A small multi-label image tagger, trained from scratch.
Model: 4.21M parameters, arch convnext, norm layernorm_no_bias, depths [2, 5, 5], widths [64, 128, 256].
Data: trained on photos of plants, animals and fungi (iNaturalist), 19.1 epochs.
Rows from block 3 of a small multi-label image tagger, named by matrix and row number. Rows with one number within an expert belong to one neuron, the router's apart. Each number is 500 + 25 x the weight over its row's rms, rounded and kept within 0 to 999. All counts start at 0. Numbers have three digits each.
Before each expert's rows are labels from the 100 images, of 14848, where the router gives the expert most weight on average: "patch colour" is the nearest of a few named colours to the mean colour under the peak. Only what is clearly more common there than usual is listed. The data: photos of plants, animals and fungi (iNaturalist).
# router: slot weights (model.blocks.3.mlp.router.weight, 8x128, trained with AdamW), inputs 0-63
# gate: expert gate (model.blocks.3.mlp.gate, 4x128x128), inputs 0-63
# up: expert up (model.blocks.3.mlp.up, 4x128x128), inputs 0-63
# down: expert down (model.blocks.3.mlp.down, 4x128x128, transposed), outputs 0-63

# expert 2
patch colour: brown
router.4:463498527503451511465486537557516507521449537519477446489530529469501488531547490536492530506523516528449505512512497490502523474471514525524502516452485495509465465498504520466493506473518541
router.5:456524530512465491458487536563503499523462530527476458494511526468518472519538492535487514489529507533437513521498503489518522471478534526531499514478514490496456475510517524481499518470520523
gate.21:492487499429492484487498527475495502484476528490517494499508516497521464488462553520500500459474502505490522478496518525537510478522452529491471447534517488518506518519512492505447508543509531
up.21:495492536503501528542483454523519537468529495512495493479497437504510449537516506483509547480527491469494516502501549503505531506502483485478501466523516518483548488482491519474503511491514500
down.21:504526467461508544499543521456510511511457506541443488474482478517478508495495491516515504480533468462506461488501458520550477488487483484510465484543456479489528508550474520479514470484471486
gate.22:485471499474509501501460500506491490469482466477436487504473472505530466533532510501539517519500540501491514458511537461545526491542512501482496540488489478507504520489527524545528518509513493
up.22:495500491473527502515451492510490526494533488520438474518482509487511466500537498467482511501483498487470517468469501507533517519512504539444476539487507493509515517408507515548513529525482518
down.22:471460492480489474476501510510529512471534469466547507538490503466503487496526513526516473499461474504505516505519506520498526456508500507500457475530484471490488449460487523507460486497492493
gate.23:501519540495515531529521516494456539509527566481499475509495503500440530486505456498483485520504491504512518496499469540536532531461458477472550496484504504467517483520488523503524498495430513
up.23:509485529466559550479511519493492548506533516475515487538500489513470478469485472502422446543508525539500515510485504548512495506522498485485493496500512498502505482520517538469485513488446480
down.23:526496495480473524531477496445491473505469488496517517464501507499522512486465510475501495466480469541485517483513498514479550470496490466480477485552518493494522511486479438505521493500501460
gate.24:526510502451460456484501501518461540509495479474475516519510512457483522480505475486509487504467478509489465492514452534520501485521459452498467497511540510474438524498461493530469520495510520
up.24:505506516476464484512513494472445488473495493526519542499537542473489476485466468462505468491458520496514496489553473473531505498539463470495490525499530497448476502513512463555493513504484486
down.24:486512506487505504439492442556533485516488512512530468469500497494531526493466471503532457494540464529486493497454489502528506456443489474538455473489488519507515477515522478471507472523505488
gate.25:494468508450461498486495482463512435531483537481505513472443460538469515499518466477493505491530540506493499500464557522541527519503508516530486499472493486525518507510479519547521486516489480
up.25:467486495504477544463511501539523538517484460458511497489492476514503451493468554451439491457496462478488538530531486504506464490514482518471518448516490485500500502529488508524500499508542526
down.25:500516511533490530504471475514493467500491491551510497511476513525527465507479508469502520448512529480520508505520485514446474470512495488515545507539493466457477460453529500458502468449485504
gate.26:480500506490484476565500546499500512507511491553514486486493524532480495459497461533492515475490530548469508494496465437494485507495528496516470496517472486522475466495502496537467500482455523
up.26:485483500524506510446498469452497469510468525463517485476484501534529471488528525524574532508520548500513548492417507516492514478513528512473503522505514464470524556497487535473509470526506516
down.26:454465490489499505531491484517574469501505489524474467493512485486516505498457497487563509530513478489501465525528481499512493535481523519505525502487475481527530486511509472498452532527487506
gate.27:489483472477522507565519487524514498465491507459503483503480499502527486475486505516502518500444512490567517496510530482513462494462489526524509553459546474503515491516503476449508509480493521
up.27:458505503500479498493514525501485456528501476500542511488475483510463491488485440472501509469531466518450476503494487522502507516525484468506536472534494531477515490466511550500444469512547488
down.27:473546493475497487508530499494508556478501454488469475532504452506509452503488527495486448544491517541518478499477499490492501473474508534521532519466486516530518522516478534512484512500514517
gate.28:478514504505498476459474486460481477541496523494490483537569483502529464498535501501486508553481513499521542516494465500514504499490577484507489489502461493504512487526482503472495509447516533
up.28:485498528490517510481511529498487501454486484500502497525512524473499505505486523499499507514451524469477533484531530503542542503538544516545542509473478475494460490497509481505472527494483497
down.28:521502491469476500522498520475530485530519473441509527509481486475491463466541506510522504497505498496495504467496479535512512534523498489481516495560496517497457505525479494517465550487502468
gate.29:519504525518469469530492502512485516520511494458493464500480476473505477521456482515514527492493538471464483464491526488472502468472550485510514564511474501491542550514490498556455490468489528
up.29:481502517482476491505481500482501465505494522446514508476498497476520503483523498531507523516542505498510499531532527475517509501481560526511534500444505497515523554532493492517498500449481504
down.29:527526547489539547458486499464467495469528527453504467501530516472519506483510486498510537517528518505462538492487495513534491486486496463526494482464499492536485498516522497471513483478514492
gate.30:521517486485508471522521505506511548462492499493549523473492521504500501498493536515496490466504524515531486506509494493516515541475547500506485482502495542535489485520487528484494434480454522
up.30:464486510508478495502508505550535478473514502486484498481453552484517513515485498501502484510509473503477531518488535512460515498479482569506513525484510500501510468509511567502525490502485462
down.30:498496472508452500488508535506471487488474487521490449490482465559514498446497496546500453490514527520449470483503541481543486492517473496528519496484486527509499486518500456497527510476496510
gate.31:489492556553531527534453480498497553497524515486477477526465500471478448523511488499487472462479500471526504512489499467530470512502522442523502472547501502479546492552497483495511496530527497
up.31:508505497485471509538518507470516488479504504543534498499483505461523472497557473520472512469504537497517484492503477489503488566502526481480505490474508497527540480526472505447508506544516491
down.31:506491462535468490525460479469471509511475495519537499502474503497482467517468508473453483486527480478510515483484502500516501499509544486531491466472543502457450530500476492482471561511510511
gate.32:488538484491527512551494431528497476502538494518469478479531508530460536509440476495516492546510439504542511509506528545509493479485484504542481536516518526542510524497532501507459478492524480
up.32:502488510489534468511495517486545521527553505490535444473481531489500422542553487536492468493521509472450500473484518483515546490521502517479465497483466529534488511495487522514519466496487495
down.32:477466518512513515507498512502471501516476523498524520481488470485526521520511500466510455487525486473464511488496482495497506488529471528462474502541481526516506523469527503457525530512487503
gate.33:520536512513447512522476456495517476487494506472518475513490474506537522530546541534547481509500510493476506493539482517455472539507485507503517510507484485544483452477468469534515485498530444
up.33:481525516545477511474477503548485511480498513496484518523483459458449508519540522489502542441505492483507440490502504501537485491503481511492485476497511475541522553518499514506518517529498479
down.33:502495483516532495514484492503497525552515534508500506537499460521445467504522476459517475467558501477491523519509535499497493507476487476520498517570516463509544475495507542516542467528492510
gate.34:523523440472461503526440536465518490447482473523492516435522514466463505529503503534473530507498506513459479468503465509527514502500571519491430476486468533518480483477507463511485512526485522
up.34:545507437491511530547459458495498487480474447519485506523497493481488497507525524520482492484520522548426500510516493500525504501507529511520498508505490552513494509493510471503493536508530494
down.34:508494500512515483488525487519491508543552486520481501526503534490524514537529504535542512495507521529537510506510526465528491490561508468538557513489480462481505499478528433468497481507481482
gate.35:508497498456451560511522520509525505482533503537490511505510529437543489440494498511485482497489535507446530494495481485508532500476509460507531478498476534506512517469479469510505497482535497
up.35:521473471501492521496505485507484512535465474473503480464528515507461534503481570545509524497443523475498454535553498510486523481499497506522487516490525495477487496500529528498501513461494526
down.35:542517518469506513495520504487513442560487493499500463533469509530486527519520463511472485535501520501479523456482499537518543524515489498487500517512502459472512529477558465480469530527502452

# expert 3
patch colour: green
router.6:535494537551494520508486523466510472486468516558490481468519508521508492481437484472509499468507473470552478513477539504521535564484461512519500510501538489502521496509487507513508500511456517
router.7:527485515554491529500493523461515464499454504571488482445514517514510506486434472484507488472527485480558489513500533518513515559491479508506496536509508509492509501487495488514546511528476506
gate.0:482538483492540542506463485499513509521498492506520472485491505518512511491492541516512498483525500507480483500468479558506519469508461499545525517446517557489496548502505470459520474503491522
up.0:516511507457507495457476461499502524492563461507491516465496525510472472509525486545511515490501457534471487505489465543476552514494464511497485522497510535496490497494502479480496503482497521
down.0:514485518512515482512526445520501511506536526484502522492493531526483487471484517488516487514471459481494495507509476540468483518446502493497462496510454473493523549460505541520496502528500496
gate.1:515504562489480532490489494523468523514505490502502502507496479543510487475537518467522494502544463540482462513500511515519529504501543497522479483508453535497438512488505477486533502530509457
up.1:528509514521476537473491533557500513453492498486515495512474445500547496488481526503541470497518487511475501514510495537503497486547535508477510482489448525490473490501458474467556492520514461
down.1:551470524494520498514528510530492504509511535483537501498563524493501500477504462543497550469494481530496524471505498518491490534493483517488485470520503500487426457508494505461471477515482509
gate.2:487450519526440494522502466476479503465468482487495495519509506484491526542487516442487520503485502540523472533528542504549513481474496492512526503514489506511478500480490516530518464508496517
up.2:509481485515556503514477512493521458524502518474530517492491501538489480474514491526493516504522522504474499502504445483485503542521500525468519481486545489483529516498491471491482536510491501
down.2:479521464496510504438522486516498458496531501520470515452526541524505507458506507558512455480533506530493469492532514491506472503462500470501465508491499454515475472520475509464473504496495484
gate.3:447519521528517497505500493496478441507503518491471498499516511494492495487505555481532484499499518489505459488487492506479481572509501513507477519527476488471504472478499483512487480485452493
up.3:503475473484505507538520495500529503528530529507493501510513470530514494490446503480464504533481502498462493497492486468496489484523497539530530494487470501539466491504476568479486503539515489
down.3:483500550450469495483555467518530506495533488471488485532497483481491492469516490442459488497509518551511513533516479547539495494484507498540471495524513518487498520488521525493516506526489480
gate.4:463513495494500522544472496487514460472495529493505481544518489491526539517491486516495498481528502481509486532472505516534539508466508526508488504492552519487514512554487466523543493506496498
up.4:508496485535542480452471501506524549558499485561485516531496511457534468496506481504479486500446503509471529469509483486516522506526499481494518460472517479465446469487472543512488511510535535
down.4:487484517473525496503469457497499486546546491529554479477486496479494496485514533532507507512516525511494495494527542470501521498510469526494497476541464523495492457528485555528493494468504460
gate.5:470520518521504497467491485498456535436524485512513491472513460482454478518501507457514487484491516516477498463504517510518481517480455494520515490491499511477497527443521502464482481507537490
up.5:521498505466477482498462510529501516491503527504504497558463527518530468490539454444493482469488513441486496517529557498486518474467513473499510516486512520504475520509468528520493517468514490
down.5:494502504521502522497543471476478489564474532446481506513539489491515432527458510438467498527497519507489520491493513471518511510495494518446473475473513535503504488458516478496508468506503470
gate.6:539539535537493532472493520465462505468505514492509498500480485518469481475496526484449487460535507496453499460526470484476518518494462438546524512510514467458491471521498563479511496466518516
up.6:506483472506485498515525499497520501478512493502490437527479550507507459536498487526493525537528485505446516472507527494522462495529484463479515499496490459518462474457510507508451513476515471
down.6:480475531555525439456464467493521516500540489485492505469530505512483541496496540490476481488485481505485479454493527553480429532522483514529514469481503470491534505483491498489460515488491518
gate.7:488518522497472480519502527519492547510495527539516496534532486491513481493484478495484412520525482487479508494531521480505542468513483538451507481505513497473487516488491522508526512466496524
up.7:474491459519530500544502499478501498486503476468520539467478464530518487502465498484507550526480517494493512513496538484498439471483533451539493550447484521500476520534511471496479498509508497
down.7:488514497490492513532480499496504506496491493488495482515506483457473467497490490512490510488496523552499550486446494466490516496523539511481506500525458522485525474533450518545502530501472512
gate.8:467536501467473465519503511504518472533483473488526505540477554502524529524516457504493499505519515526482538507474505475521502504493534508506503499487504526484483479495509504490475470511521510
up.8:489555511499429477546486560503495460520478464508518499533492539486519520514499483510506476500505536529515539493453533496490459483489543510535487511477493507468504483499524493519482455499515483
down.8:534483490522510460518493509530534505482485466504501469513534451527509518505452528511549478475526485538503483490514454488492520499530520481496519507504511444486477528511522497493490485478468498
gate.9:524493487493506518501553502460506506465519508465487501463491501545505489440506473563530468527506489509462557546487514499497507449472470463516515523485496541458463528486474545496502480486501500
up.9:456505482516507489497464477509498487513514485500478501532503452482494487535504529458488514460528497481512476448505479497500520543516555539454459514493495493524535497469508447488482517520500537
down.9:533470506532495513498540525499464522472496485481514531495539515494505521521511460491496476476506540486475511483480552509506519483527473522540502525534470514530471517547505512522510537511473468
gate.10:519497502497561458472525510509518518464497501539513546483487490484503490493509488534506524488477545514464502503491484506493459522525491477503528495511463543517506502454506520501503494506515492
up.10:487490510467454525479479508493428479537535520478518510513502535506543512519503478487494466498533489500496499541489513495486517502467531527497439491502500471481502507531480500494491509492492517
down.10:522478504467539518471492506501525480483481499473488525491502459465477483497510456490488478473460490494516495502516470528513522449498539509493513483512490498487476463540479495570514516528505496
gate.11:519535501495523505547508492500492537499505464550520496505486494477475531520513520530539523521504475526488533498458514509474496467516428503533498494508440509575479479527442471499489517518482504
up.11:510474465486468502540523497487506480503524522517508533508511458508470494487464464515536527517474464517497538514498506500457462501504477489497522470534458493495506502531472516484550506503500533
down.11:529500465516492481507460469520497535513477445480500482530514531524490522521498514485494496521528479529456495482530485479538484513547507510504515496493488505422517495508488451488500521509496491
gate.12:492473475508446497497533509466491475470528478493538487494481526502508500526473542492517468510461425504494517455522549512508515462493465532492509455478464494477508549514508495511528441495495556
up.12:525484518494485499490497503499483467564504520474462527444472529523504480473462468474497523524555520511507519494449466549504451510547485511463502512454534530491479491515527518463493449509498478
down.12:484526505512541463481480510519489519504452534487507504504503501461456491496472506541520460477490487441553478529522477488499482515483497483507535507536519489513468496532494496497491540488531485
gate.13:515471508512463513495513478495499533534506508516504463442501547458464476514481511526489476555535464496523521476476463505505506526501550500527540485554469522492509491500521516489561517497509503
up.13:489510505484492450510506519507526486499521490476483481498433541458508466469532510497499501510475476482495500526498567515523528454473430485532503526488512485526453540531514509515504483499479505
down.13:471528520583516473487492524477516491502489536530510512512515518498505506505480488459486523511464512511530477507531473502470534506508477511524506508518508516522507453521520493510468515491496524
gate.14:503517503515469499460503508465509517501465478495499498528530479460537508514496532487478479490559454502521491504466505457505464519487491513494503459460481511527518460469504522500503471504537554
up.14:510522492550537515510449513473515483518518538529485484499497488469496498490495463518485484467481505499436523471528514516488468490504477514491495490489499517514479512474498498425531491516515482
down.14:519486502489529537478508522482511550491492468468512488523525504479499463496469480494492509489473486517485488512507502481472493499505467449490484494463480538520481520542489499519529521532491498

# expert 0
patch colour: pink
router.0:501511521524498506482493501501521494460499491491506486451493494480492473499485494519500530486522468463498506496500511512489519507531501489532483540536530462523487503500517523524485493457435482
router.1:504503514508505509491501498484527494455519477498523495447493486470481484492482493498508519494509471472515501484500508514484517537528499472526495528537529479518504497489505536531472513441428492
gate.21:525491516532496527496463490494481515500533487504531523519546526510540502477483513493506524517502497443488493511488498507506502460496508510494508496505481540491514553471488525512470503491499505
up.21:478473460515504488494470471523455491521499519487486489467489505471537435511546497524463474485492504554502472503508506538513473479502491496479508514500497511537494477518488487466518495542520464
down.21:512501488463492477469515493482543510515509481495495486505478472516495457544506476540532498515475491452513516508527500507540520552512506478533554484509461469511501514518481473509504513523506503
gate.22:536522489532518531510499505462472481517530509510445537492483524554475505507462516509534493529523498527483451512480487496467512502545458514523559498495497467564511520477504533466471501511486574
up.22:551518526502518482479450537502504488491548489528515476522501478478522501477532484506524471484532512520542515480514471476477514504481547517471464496509530518468485493530502516498500496461486444
down.22:492524523463491507518496510467489491453519483506455447514524489477525525478496504484520507518463479503455489510509504493497502539496509485510481539495507522510468566528493486503430527500471517
gate.23:527506508529545476537476498497497533514542506485498477485486484447486481479484464493479481507533498484536466554444491485511463502500493465516458489513510534500489494524508470515502467470505479
up.23:494515499511466483457460537490512497486510503501502534547512508454487490522541503488511506466482488478512500496511499454480524476472500492527480498519461504493493508498486538470514492448510519
down.23:526447514532543488469485458530520497527520515485542502510482549507515512550557557470499475499502496525478482521500509488481488538500485516504496469480485528458478491509531466548470455466524467
gate.24:489555493506500453502487526497491462500503484470510488550535506473521498514488463478471502496482522526468499479499493544510502511499472508494499506473518539429455503509509449520495515532470585
up.24:471516467525513510522487543504505485486472497518504540515565511476469510512480516450462489513487510513512498497495474545537519526485505513515472522508477513448509503523504479540528520537499544
down.24:498531480493539468495479490531457462499482499478555497500521462476527524511461504515501484469515463509483521488535467526475518477471509488517465501496532492495503523433500531493529508509480450
gate.25:503455493509519475467514516520475502549500531543492477487493512513544476497514518566474505536514524546529520525489542464506526531519461481514525467546462508502487501522495523482511471520498523
up.25:513480497489505510519497528509465461559543524499527468453505480532522478503477506532499511507508529517561501522515502438466540538514512527500555483512485437492464534474498498483489518466496507
down.25:523507496472446463511459454472510500520476450466475506505481525497532492505514520524487494523524489530513529553509479447491489484451489474457529496500469476505501506484546517492506471468494500
gate.26:503492506488480552556507502513489487479504507531540490467501492512530490530535504517484517472434521524516548497454547450495510519538509460501474470515513448490460489486521482470515475519480467
up.26:487530477484532476492509520524481478506469472517503524501500490470523499505492494485469490510527505515465472529522508485528491453509501549460473520528493540515506507498517465516529534478520526
down.26:478499542530510509508494491509529511459522528543487530494547545562514486472498496460510498497484526515498489489497483523480482468498468490507519492466505508476486485511521473471487506486501482
gate.27:475482481485525454492495515486514465499467515459484475516471511536506477502493500515446508534480506506553516481509468495444469506484535533502519518507507548495511501501478477499490543521544458
up.27:541555462463488488521507539529490505493481471500512503523527471509487541487531489442526508486475495465490536512476508512498498490523458481509475485499487475525502470514465511458508489507451517
down.27:507522517496457489455503447483491458503510526498488546525494532522504521488524471502468517453462511505497512509506479480426524505521443501473532516551483469482473483452470495548499504502526486
gate.28:490536490464484510509469518447486473510494457478509517519493517496489472532499480445487468477469489530511478538492489508480468515516496495460478536524511503535530498517455484533514478482487484
up.28:467491523505475506490497479514497524525521525475514481507504458498520521515478519546552519520530505473536510485482521492484508499466510525537505482475508479461497478472540527486506527524493517
down.28:474487496503514460524503479522496493508504492506533519514441490530478553473485471506535476492531517495477484479541498511504506507523483480526527511453550459512461511520491476501545511536498489
gate.29:522495517509501493491485495497492471528476526466514516481537455454524494494497498504513505519482528497512505473496532473524508483492516456476472500557482499495551446538494475453512482506499554
up.29:515484485480501472533527470446499531522487531478481485494526489470500477459505537465515440506480517499523544456502510493500443498536517514467554545502499500489489468495492492477501510511523497
down.29:535534448488482531522517540507493527484472520467483512484552453507502473506471469519515525481519525450500514458486459485520493511531495482509489540508475489500471513513489517523477448528486466
gate.30:505484481491506515466535511485474515480516541493500512472486477504487523504498447492494544449480482452519518528492463546440501544532515478462502552510513481504509500520474529477494504504454540
up.30:509486461475484487516495527510567468494495466478486478550506494475495514490510541481472471511557486531525503500504532463503482496509501491529492499521494503487518443484496471556453502528512432
down.30:490519505482508469539466498501505554499541508501463468472484462490504557524501534486483493456501517503496477474519496506549495514487522493498497502550483486501516532499507488501521498470498516
gate.31:491477488489514507457448536496479516498459495472521528483537501498488465514479524529498537509479527492481537518474455519485498531473513529501465528527535512525539520481479525521484541509516487
up.31:492537466500515493507480504530483477498544512526509512499478503497522516470522509530508475508479529552497478488490492461524461501509511495501439542524431490477464524558492495508533473492488461
down.31:435488551523495538474515524503523514462531522503502484508488518494490439513477485506480504525499524499524540486462486479501436477471537496499467492490478472498543499521517487506484474537509520
gate.32:490468523514544476521534471509505499491494536522464489542469506503476547467435467497512527504559479514516494499484496454520510501508535503535502510473464474494487526510527513554469507502507491
up.32:507491426492483511508479490531484535500512480479466518509496462498509472519510569502494469495537492490508498504516487517501513541523475471479515487515477567492520494510490521503461467482469500
down.32:517506521531453492488487489496489516488508500531504520497495482486509515541529520483505524515528481494519496563498506494505479494489500517458541489491516514433485502535472473541516515537503486
gate.33:482463465508510514521474526461523527534482512513487520478514511537547473485483519471541507520493537497508504508565479525521486502468483551536553501491493518502525503476521462511503536531489524
up.33:486487432488507465494481494528490504513501517514480515552452520532535533471492518492498491452514496470525488507539536520543472484518466526514500505549523516493506533477522503495529509470528462
down.33:502465509506506502517544465450503517507520479500522509530504487495496544539533515487495468482520507526538500454559507495523491504500531491502519555504491494503426508485477486500551493501511523
gate.34:484511472481492488496513489521504535492507481505501514498523486460517500524452547532438490495459495544542532518504493488486473508504504498478513495513506502528498506518518487496528474470502538
up.34:456491522520481544508518523521505497516490511466499537463516506497495482482495490434533499475469511462513536499527493494485493484526494480536529509507482503441513471496533471479495508547506464
down.34:486513502505478496463489464489514550482487549556513492520505493514491511488477516525493536534487498470519485526517490489494473490459490431492498479513510512462490467502481512452516460500477504
gate.35:469469510519454510555482517453502480495503545495458516516497481510531515489482519525503480510464504486477489481504519501462462512510492463475558482483489517519511507524514493477489456530455525
up.35:483455442509510461504498487482484474476495502548543496464486523522510482495485472512490543471468514515509486498515476497466493493507484466442518487469481525482489530477481543476522485542517522
down.35:487515570549492511507488482541486509513467484489497515460506506482530514523529552494497489505508519526532499446545510461467528463469465516533523498469543507500499442490551503493483530480461487

# expert 1
patch colour: cyan
router.2:521500500562460508487498506509487483467451504534514494461502533481505500509474494530512498480484464506522502541529509498497514530468468539526518487452510511511511496509488485492553498491526575
router.3:497507508541444507486498528512499493470450495523522491473482523468505466506481510553516486469489470521510510536496492490491513512458488555530511492456508510514487501499473502489554514489536565
gate.21:515504517501517488543509447505472512520498512516474496517495531473479537547495558519480546500492498542480501541500514487470474550491472506494535527465552471490481485461527516479529477487480521
up.21:520484500472501459455495532466516532481495467541508542487506476522517483483503512478485448510496498462519551507508508506489518480516509523492483499500449538511495501531499483519476473488516425
down.21:509479494525500529492492490462497525469486532491534533487507435492504478481495458437495523508512525504487480509481493485499504513494493481549506487503458514524508499494494505505510479462493515
gate.22:452458425466481507528502470517501484459555495466504458462469525491486496498486513531510504458521492488446514493462469462472527522513478495501519498496523485486498503511536526504522487475471503
up.22:483483470418503477498491478502493519479494452470465490445475544467500520488458514526483490502497464502488502495514515507527531489493510490452516453485496519530486528483515515461538465466517497
down.22:534503516500506473508486516494510446502519507473485527508498509470469495537550485511517496488518524495475515466508500537445486520493527495523542492508494473524525521520504485481494457514485450
gate.23:517497541502462492530507541499512523520523516480489490497516453474488497548499477513522519497490446510509518520495499496468496469510440454519508497508514490528532519563508518457547498521498446
up.23:516529513459536483535478483466491493478490494512515516460492467496474470555482493507553548515512533495445504463518479500478519484517494528497501473523512511470513505546508492490489521483510515
down.23:575434506506480528518517536482459502498490512499544524504484488554471456500503563524527515498532463477499494506472461522477505501503488527462525528490503504516491509527493478505513515521473527
gate.24:489502477489523494488489511474466462485541516517520488511484490451479535482526526524503485513505467487528505511529529517474531513517537544453513515533505495557497461502492505502526480493479545
up.24:546509520533505488477519544456467539443503544502492478512495479464482516537462545546543487474471475455529474512527468492471508489525507471471490517488508494492476455493488510509486521463485517
down.24:545479471504544514552545522487498506496496466491469490497490520468477485519507493529494537517496511481509499550541489475519487547514462493514506491499479471498518496501511494483503469515523510
gate.25:463494444554491540476484505526490521505500510524507502540476503532524497484457481511473486494493508479510507542531550491506470517498517496504527536530494505435484506509512470478520521497548515
up.25:511535515504521508481492517507550513515505495556489466518545519481485477548513535477510534523507500485489513433492537470489561509498498540535532470504511506510494484521516528536453477526488518
down.25:511535523500503487457474537481501518475474491509575514493506487469502529467547522481509539508465537513491503486478486458502523544489517538462540510539498510518466512465518480484503507532478536
gate.26:526533492478463528467487510510478533470488478520493486483525496489524504501521485460485536498450474504515530506488505549493498456468562483494494532488496500522480521475486533499532540515471482
up.26:493497526502508454554498552546489533525534531469513489495520505517479486510516545496504482483522544515481495463503461485478527506506493518501499459517495475446530511501478470511504467476476494
down.26:523511494525509538472525525494456487536506532523481496487546522486503461479503502517502504540485504538535493470502543496422498478471516508505493510482505478486527495519498519430434497463483503
gate.27:479512533501495468535530470460497523494531501509529488481539486537477504508503500515473482507512484557484486512522422475485468482456481448506574504500504538496467458509475502474523493479472506
up.27:510509524517494492513537481486477508525510474491475490489568515538452505509534464513542514532467476602493528511538431485499456526486465501492538480520486515512488448497466492492532493509490499
down.27:500473487467515506534468507535506526539532546502501440502517531502524524510496536503540516510489460488518489535484480489513499477531562464479458531530512499509449497495498501487521547479497506
gate.28:530527445493459521466461501471522504495513469534503522465510472453507480497516508462521480530475482507506448521474487521516501506528537505498499519549494478500485531528487479482508528483451535
up.28:478485445522450490506474515503481464513507519516483516541507464543467492530493487479527478495462513518513456527517526543508495460465540497471490528495492522485494481519497478491533498518524551
down.28:525471517505508510497537493494476488529492501514492523510519467500529526521497475523471466441500484471513455511520447515514498560503495469500500505526503506545514522433490512510499532504492486
gate.29:503501511522450473509492546462508482512514497509475474456501447448511444459494520500510507501461485480519504449496500521477538523472527456485513535504527495538485508507473475479449498522496531
up.29:510511482459539508504504454514507511467491511487527497520482548539494547512494460500479499489519506520499512552514473509491438497510467554517498452490474547502547466506522522505523512511515522
down.29:434458568495534490516520524498496504502466501479531493437504519519516491516519510502477443471509508546501463469514543530527481510500495527503486540497475470495498471490510523467478500499513492
gate.30:509511524512477521531509506466490478497494505526487487493511523493498527507452496554548505492532511487521503486483484488487503478514520524519533530509545507524511512492510526479502490558569512
up.30:512492521484500433515513513490539520501469444519501485480528487506513501536544544487532525526466506478497526479466504488505484470492506491454503488507506517466473491476485457428498467479521491
down.30:475497526528540538466516526480512498520516496499485517514494457513501554479470517513504552480503445508518536510543461462476534484478478490556531519497503522509510509483506487491485516514519515
gate.31:499553483512458495476488510504501527494507472500482508494526501475483549506504459485505463501499453490514502559469460471474499551467490461518516453536490516445482483503531514486488487514520545
up.31:498540500506474477541497490525503513515503466515527500486554476480462540538495467462505494488496504503507487519488499467466514523509468459531525415481467537452481505495533531504512483505490556
down.31:524520471508502432486493540494460515530526525550547480497502451542552484524465497513532502540472463520451536496489553471515524506507450492476485540494534507477549547487532513504509496514503509
gate.32:512490501515509526474474510527518528457493515480494466502502556472493474548523472467468498463543504507447513512462506520496504533496527473461520528465517471496510521468483466504509496481516489
up.32:525499509480436528481516519482503512483466512473486460512510498481511438533537473487488494495493551536492532523550464566504516512470493528438530517465532475525481488500498474479520527484508487
down.32:484562524504477499466529502527549519480517481492517493503491509496494509515494487525539521512523511524508506512482522487500504516469455504502530444443466510470487496517484503456550481537501470
gate.33:519473588518502465524523478487543489497510463518525499501480489511475496468529510474506497485546492460485505516543535525481480494507497548525493483497556496518491509469503459450536536508528510
up.33:493485530513496544488491454551543520525474503519497506518518498498533496460509511479471493497555538529462558482482538460536474502487504492482492527526480494512507471481478523469518498475484471
down.33:541514495481504499515507488489517513560485469472492452493462502463507526471532504554520477499494468552502489490507527504522520489479521489511510452468513456514463537489506541485477496478495532
gate.34:480517498522503518512509486491488501486506471500496521460517508491546476447475469461493475463502488514515444539496482513484503471524460528531471473541470500501531483504505478490528531536541504
up.34:499504506491476512496532462514488469518513510522490513513519519464515502539500534467514523500494528476558452505508498466520492523514558476509505515445469496510528484507455468490495466496460522
down.34:487479509503484463490483501485514490527509515490492499466501463496516494553447521514512516539506466533517522504517502501456536480503486514475489501521519482486505441503480481552468469483509513
gate.35:474512517464510533505531478487522496494501479488483478467503479473463494554504508527516508469491493513495493490500463495492476481476514552501465493506508529461477531473482497466514514527499507
up.35:511527497507497463523500521528454522556513505479514502517528495547511527490486533491490488475484531515540527528498518493528500519529474477487524506489528490532517489527545519532516487531507470
down.35:497465499471474496439509532504487512504489515508481475531519503479483476513475516502475464451487508462472506518471456471438502519508503517542486494495516493520571496486548494498442488476518533